Rows from block 3 of the audio encoder of a small encoder-decoder audio transcriber, named by matrix and row number. Rows with one number within an expert belong to one neuron, the router's apart. Each number is 500 + 25 x the weight over its row's rms, rounded and kept within 0 to 999. All counts start at 0. Numbers have three digits each. After the name is the row's rms in percent of the matrix's.
Before each expert's rows are labels from the 100 clips, of 14976, where the router gives the expert most weight on average: "top examples" is what is common among them. Only what is clearly more common there than usual is listed. The data: read English sentences (LibriTTS-R).
# router: router (encoder.blocks.3.mlp.router.weight, 8x256), inputs 86-171
# gate: expert gate (encoder.blocks.3.mlp.gate, 8x128x256), inputs 86-171
# up: expert up (encoder.blocks.3.mlp.up, 8x128x256), inputs 86-171
# down: expert down (encoder.blocks.3.mlp.down, 8x256x128, transposed), outputs 86-171

# expert 0
top examples: voice: female
router.0 112:451499474493493511478479484559480497496481480535512511491504435460511513475503483488519513514505454465495502501491517493522492477508491527525468465509538481522535502562528514511480472455504522482511522496465492523490455483497455510531495469501510474522494464
gate.0 093:490482538480472518512483478500487501525498459453549505509498462465539487440478498479492480474497501500535511514511500488491458525549525537510460500531504473507491505510484513504526488481511521525476483509523496503488475480470484519542511501482514487502520549
up.0 098:467564537487447505455518498534522470534480455516529483517551483512519494499488487473532485542493524492470510523501496484496516496522508534498485510523469477509531476492515507525524531462514538521509508450517472482499501471516516542482485479491473454471544485
down.0 100:485442459492503449519512526550510523469507519521523486506493505470530565463507490445469503456540511519507510486512440544499508551536518534489507455526495474536527463486518490458482489496482505470465463461498488471482472481521525470502494518487532449495520502
gate.1 101:513496437485484567500495523495461526531490526494504494498496495509507450545475520510541499493534519483533524416516476471452483514519508472521502488500472531497503494535521511509501487464479492550524480512466524492509474449450472466509518514500479470529490536
up.1 093:523530553486533444512507455473551503479518490496462524491500539500534503465570461487489496481496515552521504589472511517481482513452498500484499491473521495517461507489467485477502522543506533463502515481513502492507523515507521480480444499485484515521491475
down.1 098:505486504489501515503541461513476470540530496544522532465526543493495480487490476512467479558513513484516530496508550478502518522523491482485465473486472481513539519497476510443467510463499514481497513542466487489475527503487467445481510493466500537480445476
gate.2 101:518501515505525509466473477463485516488519505458494531514482457490478485489499503512519501461503558498532555446557503488494533555511548500490505474503477516476522546503515499472453490532456472473490555485531495526529528499477491482486481453541517487501502523
up.2 086:465468468481452505487551465469496466498516493461489506523508528515519495458495487501507533533497538463521521484506494507520552514541520546521501484482542470547501543459493524489488433502515502515520507512491451472517524487503496511527527515469486501522510494
down.2 086:496516507508478487464541456488498488540511430487483470486478495531514473537526491550482504504546530492455475471474551505523496518477492531485540528503506511484481526451461482478501484476533514540470501513513494481481547497519518516518507517464518507492464500
gate.3 111:496493479498517482522559478517510474479546512504457524496468514498481507481531490472488443498504538533532484468495514499510466536480457481476499515487492509507487504512505472412489502484518476476497447504512533500503523522511474519484422483496499533475482466
up.3 114:495531506492530548510495491471514498473488519498468496514483516505450526513481496495483540483474461532499538487494537519487489483518513503480497489472521563516498455531519445542511495517487502461449531479548495449513532486539523543480505467504498507456481488
down.3 113:450496494541510467505537526494530509516522475530462513493523555496461475505517472531528448483541515492505504515486520508490512517469503511471506528524494505544506518482490470524453485521442541522503526522471496533525432493521462494470492495480492499534459518
gate.4 096:496470474511501502488487518494477543561506484490512508460488494469486470490506513517484497480501544516521487519499487538498531500466491468483492518487478493524506528505492479463487514454516513533509521545499509533464478483511484491518484528470486540528447504
up.4 108:507499513488505508466502470473512463485555489558501463541513465513497526504479511460561490537530467484481514446505505484497505493468494527522519491482541530522534477471512504523497516500510476494496539476479509508519513489472545529490512479523497478484536486
down.4 102:496508487481504526535471503466548530496465492538472476519524494486518564478488545467504505498503516460478503474473516555495470461457475529519501506461532469464467496529510498499525499477523506490506507479489489505512505507528543502518506507492485477464543521
gate.5 084:548544523497494507481458494512478504502495461539490457499472538505468476561510510504479518464464505534499508488474514466472455511486460494506510489467472512531490512508491450524452485483494506530451548471501498491486419489524523512520521561497497468500478518
up.5 087:506493495543492462503477495530511460522482497547510502469475529502482517496525504487448495521515518504502489458527494511469510524548510531492556484515486501500480524522541474467514513523501487514478426494502520506517519518525555539493432469520524493536467523
down.5 091:506526523480471496511513501514483512561503463507499516518491460516484502513522491532516487476476467474545472534520533475451507477484514536521493529523517503556463559521544522539510495504534548501485538473479452499486540504496527519472514473506504485513488487
gate.6 098:521508472457497482465503506500492505493473505522463465490490503477439488522524503465500515484518481510521466454464500503458488513486484500482589489502502519540529518527515467509487502478500486551491482481459516490493510491544514487543463485464457513490481514
up.6 097:487462523543513512531502506477494536508534518500536505484496516508522471462460481526491479522474489493528524527523505512497521495471527499501436499490518487464495498462493504537515509513508515479531531539530473503502514501447542485469563544506510493485502490
down.6 101:462453514512501504514519504515481525461501532438508469449522519475523475495499508500468474520460540510567531489541491491467493567484522465492472458545458502442481466550484506486536459506495473473507495530472518476513509516454460469491481503489498463479527548
gate.7 110:453465482494493480439556499527488485499528473544487512474501467463525495447493455458496450504487493491522458499535517491521484510477499500557472470519521493498509478511465561464484476530496517449481516476487452497494537485504512496545507510515488502492540500
up.7 113:538569530465507544545454503473509501500499546486491502535494513516466517560496518557505548510482520507485515486450471514524537498529517515486542504472494512484487497488552463528520502470484505528527507536516561468519488494510500512498524494500505506488510505
down.7 103:486516549556502494497488503491494523496502444475519484479472489510481452518501530534524503535482493514468485527452533461533494471475508507475500531517485546533486530519455518545481528506525526566509520509481502480472449437486503531507517500480481442503473483
gate.8 101:472469511517486494541508476434501520504521484493483484490469494496465507512491507517504497496479509503474537499501452525456481476526479494487471477480558491505483538490501475466500510510492491506490518545478484515529529532492473467476525511489550455488514482
up.8 104:538443487493524485512461499468473490482486484514522521475504505498524477521492528541471510502526481467465468519486522485481471476510511530514549469507507495479531503537540531460490500484542478565484501512529548496484533469487503538503545545506513495518478518
down.8 106:491478544504512544540480493485480555539488479491488489512513469510473481535483574502483497502497511520505509477492505514487509497474516555503481514476509504465528494531492481489512500454509484519533528556449549469490537480486514486519574483471474499498464558
gate.9 100:497495512474471464447518490468514476549493483464503470562543507462513478477507443488498494480467509511507528514529497498477488538530491515497520505492494505568512492439511481507449505483496474469440532467515521484483505485476494511511487492528568493497512505
up.9 099:493467513537553492502501523468491475462518506547506501508493496531456456489455479526533487537480481488471530483491459494504516516478496507527526501480490502449527538488476493478518473531532475531472510503490500534534476482479494444466543510461528505502496487
down.9 101:460520495473491498516517518494492520494489475489468552501540534505470529530486484506538458501481541514514546467484513460508475491503525505489466485492537472484437470527541519517497480481488525490487533491513479470494482466512542518496544517524475492467498504
gate.10 092:498495448496453486514530489521467536535529487495462515454519513481464491516530505500535451487492507496512509482498545474479509493472522466492483446498521479525474486506512454496499475493491523497507525524507502497526506481484533488491539541498483539486527492
up.10 087:517509540509510530527476471486504492468485506492533493507474470524502519518440497476543534495514536507519496481524505535475489518489476546495505536506503506520521482490510533528540468466510477513489561519514508538529475506491508498503511486546522503505485518
down.10 089:469485487527500492495526486499492494537514470510499493479499468493478492486538498489454436472477508497519531462509561502483460486476474496511475540488543492477504523506472516525538506529491520521524504462481528548532518503492440485501487502519486500499526469
gate.11 105:520530445446475480487508489527503503523469502544481540515464522485486516540507485515472530468527500542528493464505500524445512498528473526498580478477512528475469482518522513478476495467477495500483494469522488476495543507506513503531443445512488492502489519
up.11 104:561512532483494488507492484521496496507482483509511504511516554531502501511523531494525512497517496504492467473489467483488465449491457475519505521519442560578450519507525490480478470449481481531463494500542507499506502516556499509515469508523509505528489486
down.11 107:512510465522493459467514484499529483479499463545486553528490507486535498500499507456505493487499478453482459537494548495513510475482462545494527559481479491535461526543535541479481539496479549510492536464537497522477514483518495527483482480496506475485537488

# expert 7
top examples: voice: male
router.7 104:536519524494480526520515495497548507496508529542522493494501523548501475498510509530503504514488506515465492488496526486508509468469493504483497509520503497466504503554497505501499492507486507441517503460487537481480499510463524471497479530533513480464500540
gate.0 099:539460507530532493463481501467540517486506511495488502449529515477447469505498486483526482471439476513524527519445460522502475547534499488517519467477460557504484499494492503497476489519453533477504456499460524520458442491492499487495504494497499471454515495
up.0 107:509512464517435520473519479511501517524463512464519506526542522499481491505534527517510502526529493530492486459522493540493519505531538509458488468545499475508528476507509499524554523530537453509520514486484511480468487468466500491444502501497537532512505513
down.0 101:463488560502528502497489481499509530528458515501497509465510464492508507488501486495468461503479514494483529506532475494533523472504532496478518515477558506475505498456540499475490527479490496449509491481484497467510511532481505514562512501494487475457524460
gate.1 102:483519505513523466527488519512439497510493480502505479538508520487520481513497505516472547477452471543494497521511549474514502461467490526537505519494517519436470510469478541488505481491518538493460503521496488537514492519542486540528508524528438498523529489
up.1 098:483520491545511493518483476522484512467534526477523512459504475501442529486535529472510545503434480465484530530464478550502523512522496424474480460484466512537501475506497473491476498495461508469492518552507468520534529488525492516501481456488488487498519511
down.1 104:482503478488480456473493510490528510424499497491503486479512498547487504573487497521508508512514533517498505497471497528482483523506499481532485480518477536511514520474523470538525557512504498528524514537502506507497479439509479495456513524501549481471491479
gate.2 096:536480493493502518471510483489504540487498476470502489517467489491472482515526507557515558506516511526520509472477485478448505474484475524506520486506503496503518542532489481531462473495474540557496540529494498463501526520518463419495496491494500548496504552
up.2 105:491485511464514512501510516482489518486474461516503506512539493534528480474478487470503511470520485469491449515503511515525460485505516498538447520506476532460453488516492503472501472463494456520496491524493533524430475499477478501530516494511523458492541534
down.2 101:485485500525470523505504481506497478485531489527537472469507509512526492487485529518467475509493489522463483524457461459538446507497542515458454512482536497495514550481474506497505515487499530457523451472489513504473511476505506513534506497491502487507524487
gate.3 112:513463494497480470488521477467500516485520487505467510488438488492460504473495505516486489463474531507513486481489533505478481504454501486465504516485540499488492526485486462491477496503491539491480537543502523538524539510539465441452502538494503510480462522
up.3 110:444508506502518526525497485496482499548502550447476512525506511492492484479488488476488524538497501520488571500500488483492493529537500489523462502498492482535504522499514486502533533515515478500505463470509462504512513497469479563511473407518466459479531496
down.3 112:453491472507448506488539503517476516457554461515476468508480503516499496498469511516519492481486533502472511511467544490468513417492495486458491478512537492512507514512539493507471512466490530504501475547459517537546472475533477492527529578495539477525501497
gate.4 094:545461466529453528510500507528479517513492491515460515456473478509488453485530482522489471480499556515530495462491512467507528507428532486505498505506477482512481493514520474476485506463480512491541505535475490482512527534501494480507480519474510568530492513
up.4 099:491458512534494494549495506502534514505509510496483535487511522501533461465528422504503482493493557547501476496507523523534544508433561503518518534516507519463495524547481457499489485502502518483500496492512466529467512520502493506465477477501504511506475522
down.4 093:527490499530498481487501488545508513502511498496453463510507525487456489516506519504486565506478483505510518484474468458532431478510482468455484511501469535547475501469485510561494506485508525481489527439546464474478493534479503489480477494524436467529481475
gate.5 097:435483490475495498542519503529448515542466487475491461519502520491459498495504525498509461540497464504484476504520533457497467503530523435480490471518479498515506486507491524507530478488499490482481512484479483519499547523497467488502498477469481475576510499
up.5 099:500524503518481420541495541545469460494535489515480449544532535498488521510501522500513503502462473495474480509469559504524473459490472472469491480525486450504474514528459509527497535510482507458481492467486488528515497500513505510492498514495456491521511471
down.5 104:514512490490461423468493482539545499526537499528532508512499489527503501503477505459503566492513457515523527544489550546481494507460466481513488529531469508523498504479437517519530528522516529476451528498513524529476487510543478529497511479557526513499474469
gate.6 105:480528510491466544521452479492461502500490474528524500519489506498506503523515555495460478511481510459459502459529518504528523451468497539518520472550525542502476453484523509502508478480530490477518474492540517489505534491491511537521567545505481505485498457
up.6 100:512489480513461529487498494475525502473511469521516482511468461520525475458491489499525523489555519458495469488518519491482527491506472536546504522511491461486494544453503510463490458540468481519508510495471470540484550503463484472471524526510510504476489513
down.6 100:513481457545529495456504525473486587483491519488478479468497498467506513488508502514493510484481471491504511539486494542483516535503487486525514465496513494426479498493489429471524518484462484510504500492492459480522512521538503477494508514465472507513478468
gate.7 099:469525460484472479481500496513477519501446504500495506510538524479507489537523480516473490512550489532482512443493533469480515478519500483510506491465497481481524479481526522514520507509483463537476479447494527511505519482477471507468531490498500510495519460
up.7 106:544493506489487481547560533512514480541480486470526495512536500505485453505489501552538495499443437533511510517499472451528525474515480494463468542494469508520459524546482520483482514504499511489512527489501476458470496522486478509524453449526470525552523525
down.7 105:512491513525483498513468516469513492486506521562507485515527496490486488491473521493510505538502491470497472494505513508529534482445488514526457503445490494530499458490458470472489467480472457479508545543491528487485476524513525482486508471487521474420490503
gate.8 105:537519459483472497511482474507463531504483461482473520522524534530475479541493569532500546511513549519530489501474486478497483523497462466505493497512485523521487519445494523513446527479517499526540487513533504477466479483512487514510479504506509528500462484
up.8 111:490525498529532537532453489463473528518522516497530502493480529507508493510470537514458491582512486482480492491523476484514509487524532478499495511502481506499529467485490519519548526482542525492532457483476486501497516537475511503452534496443466575461516530
down.8 102:494489493493467499464528461447523512486475509524527480511462494529474492505506517534494493560499530489475528476501524521449548471482499468503464493500487482511462515504497461476491526503575484529547440509515456482517493471523494467461511543497508472479510488
gate.9 099:509480494457458535504514461450482466494477479478501470499451489520495511501469506532466468490503511495517483487483503500445491541519482517519509488489500517529527468507561478530487510486506494542503474493480499474497517499503489518528522499509540492479489497
up.9 087:505508502498480474465508523495522531489504461476498502433530459505506529486527518495507496499502514446514470521473522524472483505499525446497474506551498481545516473494523449483528491522491517513502518506480457532491534471535545448505536517468506494524509480
down.9 086:484468500481526551488509472514495506507535496463492498506484504476527506465450506468543508502513525470498499502545539538480513508520493528499537499514491454506529523498505557446459493526498498528494502477531487483510480510533514494522521488488519476489535471
gate.10 097:519486494505494530469523472491498537512507466547499446496511471482510479494497527475519539465552532509519458502529488543462474499496458530523534456512491482519523488507549535482506512474489491526510522534488545491484523496462500412484496526452542485491475508
up.10 093:547423504507474542486490498516477544490456437499501480469512483541444498457494553461530524478536510493455471512465497479511489476471526479481454482521487493514496492521474499492469514484491463491520511532491486488484521479469510476503497533466510458515473536
down.10 097:498509536482525485483497457495551500474490539494505532465537517578491484490491518485497487499505517494497488509518480495537475542510515554492509546532488500524515493477486526518510514508492491545506481485525473488504467497498506493497483543489498469487481475
gate.11 094:522509465483535513481480500431487518469516505515549504480505486521480467474490525477519466475524486483542491496542437525514509504523501485560469472523484472485497480471487502484503482483504477516470505521462524509495512495527520460479530517486529519487495511
up.11 103:532514502487517435459506507461551506488481551494532497518512546518497494503516477482512479477521491480528529540524448526498473489469532483532517466489513486485473507473490512521477499517466503500472514489494514538499492474549525463521505464508480529519521477
down.11 095:456460543472504487533532513537461494500506494514524498536464529488532505503540480532524532531468504533481494497520496520457500480515525504477523507518516482511502519490528461492517528531504493536514488493504501516512509524541521485449527509518549519519492486

# expert 3
top examples: voice: male
router.3 111:485552526480509484473476515519475487504505526488516507488524566468494547512524504500498496514490533489523508532487477539508513493494504519500509503507555515506483483459500532516523524526477516514480502483537461491546504495525552509443524498466507528501512483
gate.0 100:488538456546504483496486473509448504539501444498474522513463493486494499466537509492476528444517490484497501534481491521460485478492511533506502498496497507521533483477505479520475503463488498461445513439489455507492456485518476462541530475503502479485465509
up.0 099:528464518507531478457525460465500531500488539519564497528490463529500463523494557504517484533466493540473498473519476488481533441474446484536465489507513450521489530476515516508492465485532495502494523534486496480493506469473517545545484507519496501516516531
down.0 098:466495478480479470481510538495533528536511498527499519468456556473458495532490521493462466528483513529462533469487476512518504516492429525500521493474496521526481480504499487480525500458489500512542466492530491489462456540535522526502512471519510526502480439
gate.1 113:507500471543464516505506473498461496505467459485500499485489523477478474485524530535519503531511516492482472484488508457519494466493490526489482461517524507524514496533511512505478473466509475496522494502475470459443490439455493476539506497446470476514439507
up.1 123:502497457489482470500540479484473480564530443469482491521482523474496506469557471497476531467496561494529503448524530483490447465468500504481475529498524493512529525493503493494485470526503570496507509483505466475510526502473467457496490512473492480538464505
down.1 118:503501504497488490532498533516535530459487545488494500482500507515527467534447490490510432502529453496470491480524480547507535507458525494513490447505501448487455466517468472501488518482474471531457473527435519509529497490501526483492504516511512524521513524
gate.2 091:488551483513520516515486498542493499498474539438513529472476465476487515481511512541476478532496498547523445507536488518499537527513547503502531455528537491455522453483551483511497486493507494474513445482489523488519488463500476492470468476471511494488506520
up.2 095:463503514480490498512524478520536521543473496471529513473510468451482482473526483511515512495497473550465445482519510499504557529506500517524496489506465465503493495494496518497501538510504480471521484500505505486456508509505551484518447480506531484550488474
down.2 098:538473502543460526498496499540510513542513512479466495483534528560446480495503532514498513567496500532507535499496471484494502471505500476516471543504513524533489500510495480506502488512532489471508524524482483451471479457471527517512489518503494504525464517
gate.3 100:483550552491507510474479471483481489492494497501503517476464548525461514486512501501510460518532529471493503477539518532482565513536534521533504511499515502498509540458527535485508500504524500518477496511493526525518491446520532545508524534493507471462511460
up.3 099:475480541503488517454515474486489491471526504497508475471462536495493514491541489505496472507538491510482484527482488493497518519517522461510496509477479536527527537474495524529485515489489495480444500501519535558493473450517523518482509526481512462480515468
down.3 100:503497479498505511515529555461526521469442510445544542494476511567494528512500500516491470504508489547525461476472516545455553515451524532508491516541497510453480481526505481486507457457502507539505501512469498481497497472513516503529500515456489492497504535
gate.4 105:490502478529497530522463507539473482440485534510498485503446459487500527518488506503480521494531532485482477485514498499443474507494510535484538465496526466496569486508530469497542497513461512512508432471465525493511510471483507518488504466518493488489514502
up.4 110:496486509512498468497550479487513472531532514483482467493497513505469503451504482497488443526452505509495547494546459487518526503515485437506468484515522496500479522482491507463451486489536505440498479481476464508528511497475463501487490449469490478485512481
down.4 115:463498513497510479482463540480499500456518517555514525537460537498522508506509452485484479481515543503516494514532527528495491499513544514515552503521512527469501479483509547481524515521480512483450485475539469529488483521527555504473508555527549484485523458
gate.5 084:498504514506467502518465460457516504517512457467487504496531518499488496485462528511519481488522529514475498503438497480499471482509520500509486504505534483522515510523503503513463473510509527483482515511477495488526491469519506525520553493501512511500512541
up.5 089:511515503482496467532530493493540460473564510476444511580483520477534502485525494502516501464544462521538532477515473491484455525486511484501535518483451495499443506519518498518561541525480530507489479483567489513519506513509476457447486485508478510518493442
down.5 089:512501535432532483488506480480552504512470482513530478555498494444506526514507507523518523501510509529520458522502521527435474546519488532518542529500495478483498497451529504538497546526489562544476511493529549464492449495482539475536506468485533469494494483
gate.6 107:532530468507464519512464532554448510479496479516502479537518492496525514551549529529492541508507505505502461468461542480505557500447475511482465517512472484517484533515520512478517517497483492520547503498507499504504528536497488508508498553509480532549528496
up.6 106:493555502509506490456496514503548503507508515515537496527510522493494491498482512524487482551467500503460459491462477485560502520498487490462475491471497496551493506487495497487510506465494472454565492479536493520491456492487511515528484528479486493529491503
down.6 107:482502490536500516490515489561477477528469485478497528493476498487539531500511511501484529499486523528524460497532538467498491515510487473493549500500515456470479491525529536459524496555458508506494480526510501542498526537501498481468433494547495528536494531
gate.7 101:528523503497500498476489500494500509519463518507533497495491468469479491539515521529521503465484492502536494483484545537472500533506536550487515509510511508499508463527546482539528487530461510529526490504474510500505496528506543448519502480512484536502496564
up.7 109:473478530534523511520522474479509474477539483509446529450484515503499505472520466446468456509495560467479504482538480506479477475528499467518540484512529510484537491485501523440495491501504482448506482496484437505482489487494476465482492510442501472484513446
down.7 107:515516513529519532500497514525509508480522474550524507501554518476526480499523516516507482459500510492503513529523513523520470478479543495478533488475510489517552514488484501485457520508489495477538499513499514512518505512534472497456512498473474536507517504
gate.8 096:482483522513506474544503445493505461477524497500503530471508509485514504509517507517499502541510538520426499528490460516494465482524479484477548488466521502552530484490471477509469542499525510492464469506513518530494476500515508510489468486492507453461455473
up.8 092:526541468466517545417517515523509551521464502502481483501534468517474484473475498502531473487489467510504512474502520488522552519472516502557464485504473528481478493530511494511554472485486494510537497484505469456516513491488492495517542525458474509545541515
down.8 089:499485529534531501468465491510535509528458524484518457441521524529512555517523533541487511531474523480487483514493486473525513510510478490468525517480507524517449507501455502480510557552511487480520470496534515493471505470512544527499549516487524506461495502
gate.9 091:511530502529520500474515493490509507495471490486478468489487455503456471488524491472484459468495528477532506467493483492422463541476552508483513487470476528504480502493476487563462449510475507500468523476442552501496477477479521476534527499476468487486498539
up.9 092:490492509513491462502443514477524494500554494515494558476453541523501531496502516524488511509507499505515504523471509540504518451485451496486511525535533495435516481501535467472470527493496514501520481522522490508533489518513494515502501482490480519503479492
down.9 091:517492528514510524485509472504500476548480477480471463486525483479475456452503474507488487434491516451506492486514538519497471503494497466503465489487507533481472543562478501450509492481458534500517499527477502501462548505482475448499481509479496502526526465
gate.10 080:509512498507524513445473501472481476500498515560480485561504474496422494486497472440513520452486525468506504485482473526458481528527476521511511510461475545489469510454475513482429459470499527515443514478514488507486471496508514453498522529518516469458499471
up.10 084:526552494552512489438499492475495506483515488542490518516501484504463508460495497434519478472500525474494509489474494490539492525513466585519478490468490532486487508475485564532424458511506527512465577479518488505491495484482505491528488516507513459452500471
down.10 090:518445455475431541507547481500486519510514518472519481511475484518540541462505533523499543495502470555543455500522531541510500499492464491496468533536499468515483508500549497508580491518503482501533495534500495475495501467485493485529500509510488478529462539
gate.11 111:481514483539487511490454461483471504539511503516511489514558438486475494486458498467506478504504530486471519499492520490544511448452519497533451480485508493527517470501462528512484478450475512488485533543489465515511508479470473542509524514512504499492505492
up.11 109:547508491475509496505546540516569499483492530488482473498461543481521511513531504497504537515533491489533474507485454497455490546541467497477572532532480516468497520523529480516507515526503477550509498479532525486462506529501519472484460470470490499489490556
down.11 107:458513483483535503514515498471520497505506492520514500454486534468531511489487484511517477506532524503467480506541520496479463514533516524487519516496530524484497495479533503498503520497530531479467476458573474475515496505507515489494516503491555514487533454

# expert 6
top examples: voice: female
router.6 104:489480508488479484450552520485530477517509519482504491487490481451491457496518467525507490504518460505502505519511510486521490563514472450502500495479430477537533527492488458536497524493487500481516544491479506525453451530458482486502506508511484488527502476
gate.0 105:496496482559469484493486509500499507533504498503478514481509466461491492504501507493533527519513486488536484488511510499512493505490510490494468450476482477520509510493474451515483516522465514540515516550455488489502502499490522477486486521461479533540469516
up.0 106:493533496475493512475524520470528489505505469486519506512497500528522509511474491489526469471512520523521503506572538529456519499503548499513480442474543500486497506477491483474481513522495514553490502497500509489502486477514527503494526489480538491468546453
down.0 111:519509487529489534502492481479510491508520498510514465521485454462521512505490500467537519531466460530456497585473528526510539517537468517461481497472498486474488508511473474526499521497503489483497504508478550490506481456516532536472468479498518503492544477
gate.1 099:480477489457490478486519513514466497485488482513495527518481503458515466506502505522468512482462522539524492506480570504533468506502535513532488476516499491447497499492477554464531498515550538485477468532497504481482550500487495496497504538489506472493502492
up.1 102:489553512504500505512495525482527503501492500470528483453475546512444544537452545502496481533521502479474523481505490496517525478497494485450507500476501534512513425497506467507465491465512473521534496522497471496502529471522496499486512486469496524506467490
down.1 102:508492474487472483531486537513543561513456487471502477457512515530494479514472507500560467494472465514508511496499441487499473471490530508493474486523499516508489513497518458500488555485485536533524507480473524419468494500534503496510535506487492506488455510
gate.2 105:462513499500491500501479485482522522551504517494526535497516542472483488492488475563487534497533531526465522485484507494509508501489501506470467503470496512493530507495504455526508505473516535522527495487499482469489471511427465512490501515500525514472469497
up.2 105:497543509517518499462470519478500486508489479470530484503508511487486508507499479511518530490495515525496526516499482506501491480516505528474473515491521494504516508501498506546496544480492484503483536495496447467508458529502523550509505480535569497502480538
down.2 104:537493539509498431481501504558499518486472516502485470495531512490513513503516541528501539463479495521510488503502481493473522520489511513555554441482469513472451503492496540493473469479456490543473458498518519543507538499476512489533510560514450517517531490
gate.3 113:499512533511512514503519485481480495532489535485512481504521517499479462475475504523493495533471492467461523500478468471522534485511475508478480489482483492492522496507464512485496507455526539514489516492498473488458486484456472523491489451465464496487404503
up.3 110:538512514467511495494458510480486515437508489547508526500491485501506533524501506514519503464560522489511474470513495499473485469453472540489514465464540541474505544458541494504482469517480486512489497471503496515548501495559541497484511541525517494531544504
down.3 112:500465509541512464478424482467480473492535489501462504524497489463499545470538518444501494493488519466518533515537473562480468477511464498539520488510497525494507472505467502476461496521490509476464504529527495510518499525483473499494471553502518514500513487
gate.4 108:513528512514468528523486480467505494531485504487469471514469506528492491520540539506505504536530521529471508483480546474504514512513493499502502510507482523493545464488543508499539464475553510499511501498521460458495553495492516524489491507475476495520437505
up.4 099:547556494535500517521506468452515496546501525462515489511513503488459489529508508515486544527507506518458552463414494510505530480547469477478505547503470533488543485521513466508494523479526504499512522511513496438485541509476516532479490486471488469510469483
down.4 093:464520432484509468461523535473501515520495511516458508489513479466487518491508479455496492511487488513481515541517451539489502511470547511513486524503531463550513498451496472460487471488511503509485536469474495488545474503527504514505509481488538496488549504
gate.5 117:525457498531503506491499501501487508513540466494499425550437461498465474548520494527509505487509500565497507489497537475487454529451499536487502493471463503514529513530517481539496480510505513514514511531470527544509495513457491494509506530516502472505508538
up.5 116:488521505491507527467491494517495504493443515512519562468533482483521504456458526456498497473489507455520489519535496531511525508529507481577501508491527481456478496513491547499502475503439424506485507481471519493500528542498501486488521469524463509507525525
down.5 116:534485488486511493489516510509523439526494501524477479498538509503506531535481510502564509507520481476511501523525493500462499506471507523464526530489549437521502510479538454517517514536527506517465565535506472481505508485511549471458507461476507533487468507
gate.6 097:499504496471492531484513490511471530486517445459495480519473482472501483493556501522471530477457504519507499527530522530491456516558523516491476477527494463524492497486488501513487479509498477434499515476460503461478528494463502530558495516541527473513506554
up.6 100:503490494533510469482494491503524490461483458495499491547480495494518473512514454511523550478494480522472503525480556485515479543514489512497458494500454483491476513500487500533492555481509482451487541488483470470508495501476505528511503523514518473503491505
down.6 102:500479490498482487506489479471516475499545456515538482549462513474506506456487471462475541499509497491483466517482506542501490457498498471492502506514468540496546527494484516537510519542495481505505450505482553547455516533515464497485493495540505519499518499
gate.7 102:528461522484533519476505492469493500517473529531503456534466474490492472483497481506464459498484527513504499471494455518500496498450511518488518489482506486478499561443469488526511459523504548501424516478470464510482521525497482501520546511542535504510500527
up.7 102:501486493514487509479512507526518511526514480486520468464497493480509515486490474445490462492513448485498479499563492510510519479503499490493529488520497506505488506500505532491475460507498429465499536485520455509474546502475507468528485486509524525556498534
down.7 097:494474518518509516517535485507520555569492563495478490503529444503504494516496519509511477501489499549534464531504459475522521496529478499474493508460500480478478509499510454485531486520484485492518522531517538462503448453489504511512485470514497553522480491
gate.8 092:503528495550510489492458519496523510464520512459511540492477521504480528520491505509536508499496529513495564500527487522475560526520514476473539487530507512494519435509540462487484507493492505495521442476527510525577483500467493494491490497496530526484485476
up.8 089:485500501492523496460506510586484515498470471530497517484509487488513471504456442490522453500513459486461501506488465527505501475500481552542499466499521509508506491566436522549500489485547500530505483487489504484438493476448504536552474467458523490525526518
down.8 091:499510473515491493491498488513473472531492481505442509534520477489472511507531514484496485474477519487523519521478545516504532518494442476504510460478535513483477479512514531522510488492528523498466524505546472505504550506470492531463523535445478500476505497
gate.9 096:497520457515524521522477453511460532531501490486523550466477487523453473491516543522435526508519532479497505454475535490478509457526534481473493461507511467527529496507483471524494486484509514507526476527498481485522467463479471493555494555491532520524477519
up.9 094:480513488494462522553486489499427511515517537481499518499533473476513484536513515492499503495489491516529523483456535504505522486515526469506454515501521481525487504495521477504513500464465503478488483533506491504486504495497450511515473550485483536513519525
down.9 093:553548514471493525480495493526520521522461529494502507492502509532488511500509514496533483518492531545497494455502528486550525567481505486533504530460485498468490460470520507513508478484478459512520488491486501505509542544490495503489499486498466530525510512
gate.10 092:526532477511478520489499485504441503521486516508486546481532513543495513525476527507504486489532519481536524448490465466514487444492507537536494488467481518502523464493507535516474453461506506501489510506513494496529496455518489491533501519471461513512554480
up.10 086:509530493479477538549557488508504479506470524462515511507528523497478509503521521507494534493463523583514479514474533453527465502473493518480482493516483506508511493522477479542469489508491520481512483517532513518510469523527464526500499468525518504510503494
down.10 089:508478487527457471516513536535510490512515505508490501514540540504479501491523473421510461499504504491506501495500494540488486541490544438478513460539452497479518470521458480441498496513500497483467438509482510561462498519494499491498481457478493499503491498
gate.11 103:475549486519535450499502491502509503464501471482508493487517560512492473484521502499517516520487486466504506530470485508493522523489465483495533472542522489465486497494495454513467520462504454526494547519492496534493468506539533476484510508516491521487465478
up.11 105:519503554470466516506472498502453531463447485533508544495503491494525474517488480521508556495476490515473477518488528515501491488516480542532503541467507508425481514516483526517551511479502474507459511534544521484490502545523494512521507509550513501495512497
down.11 105:556519502478483498541511512498529526528539547487492493498520506507431444506489483521524479526515479530510523509446493501513525478521478507488536477458479474519527507483521462518425549460473472545494528549485495512544442485530468472466486505466521513517494487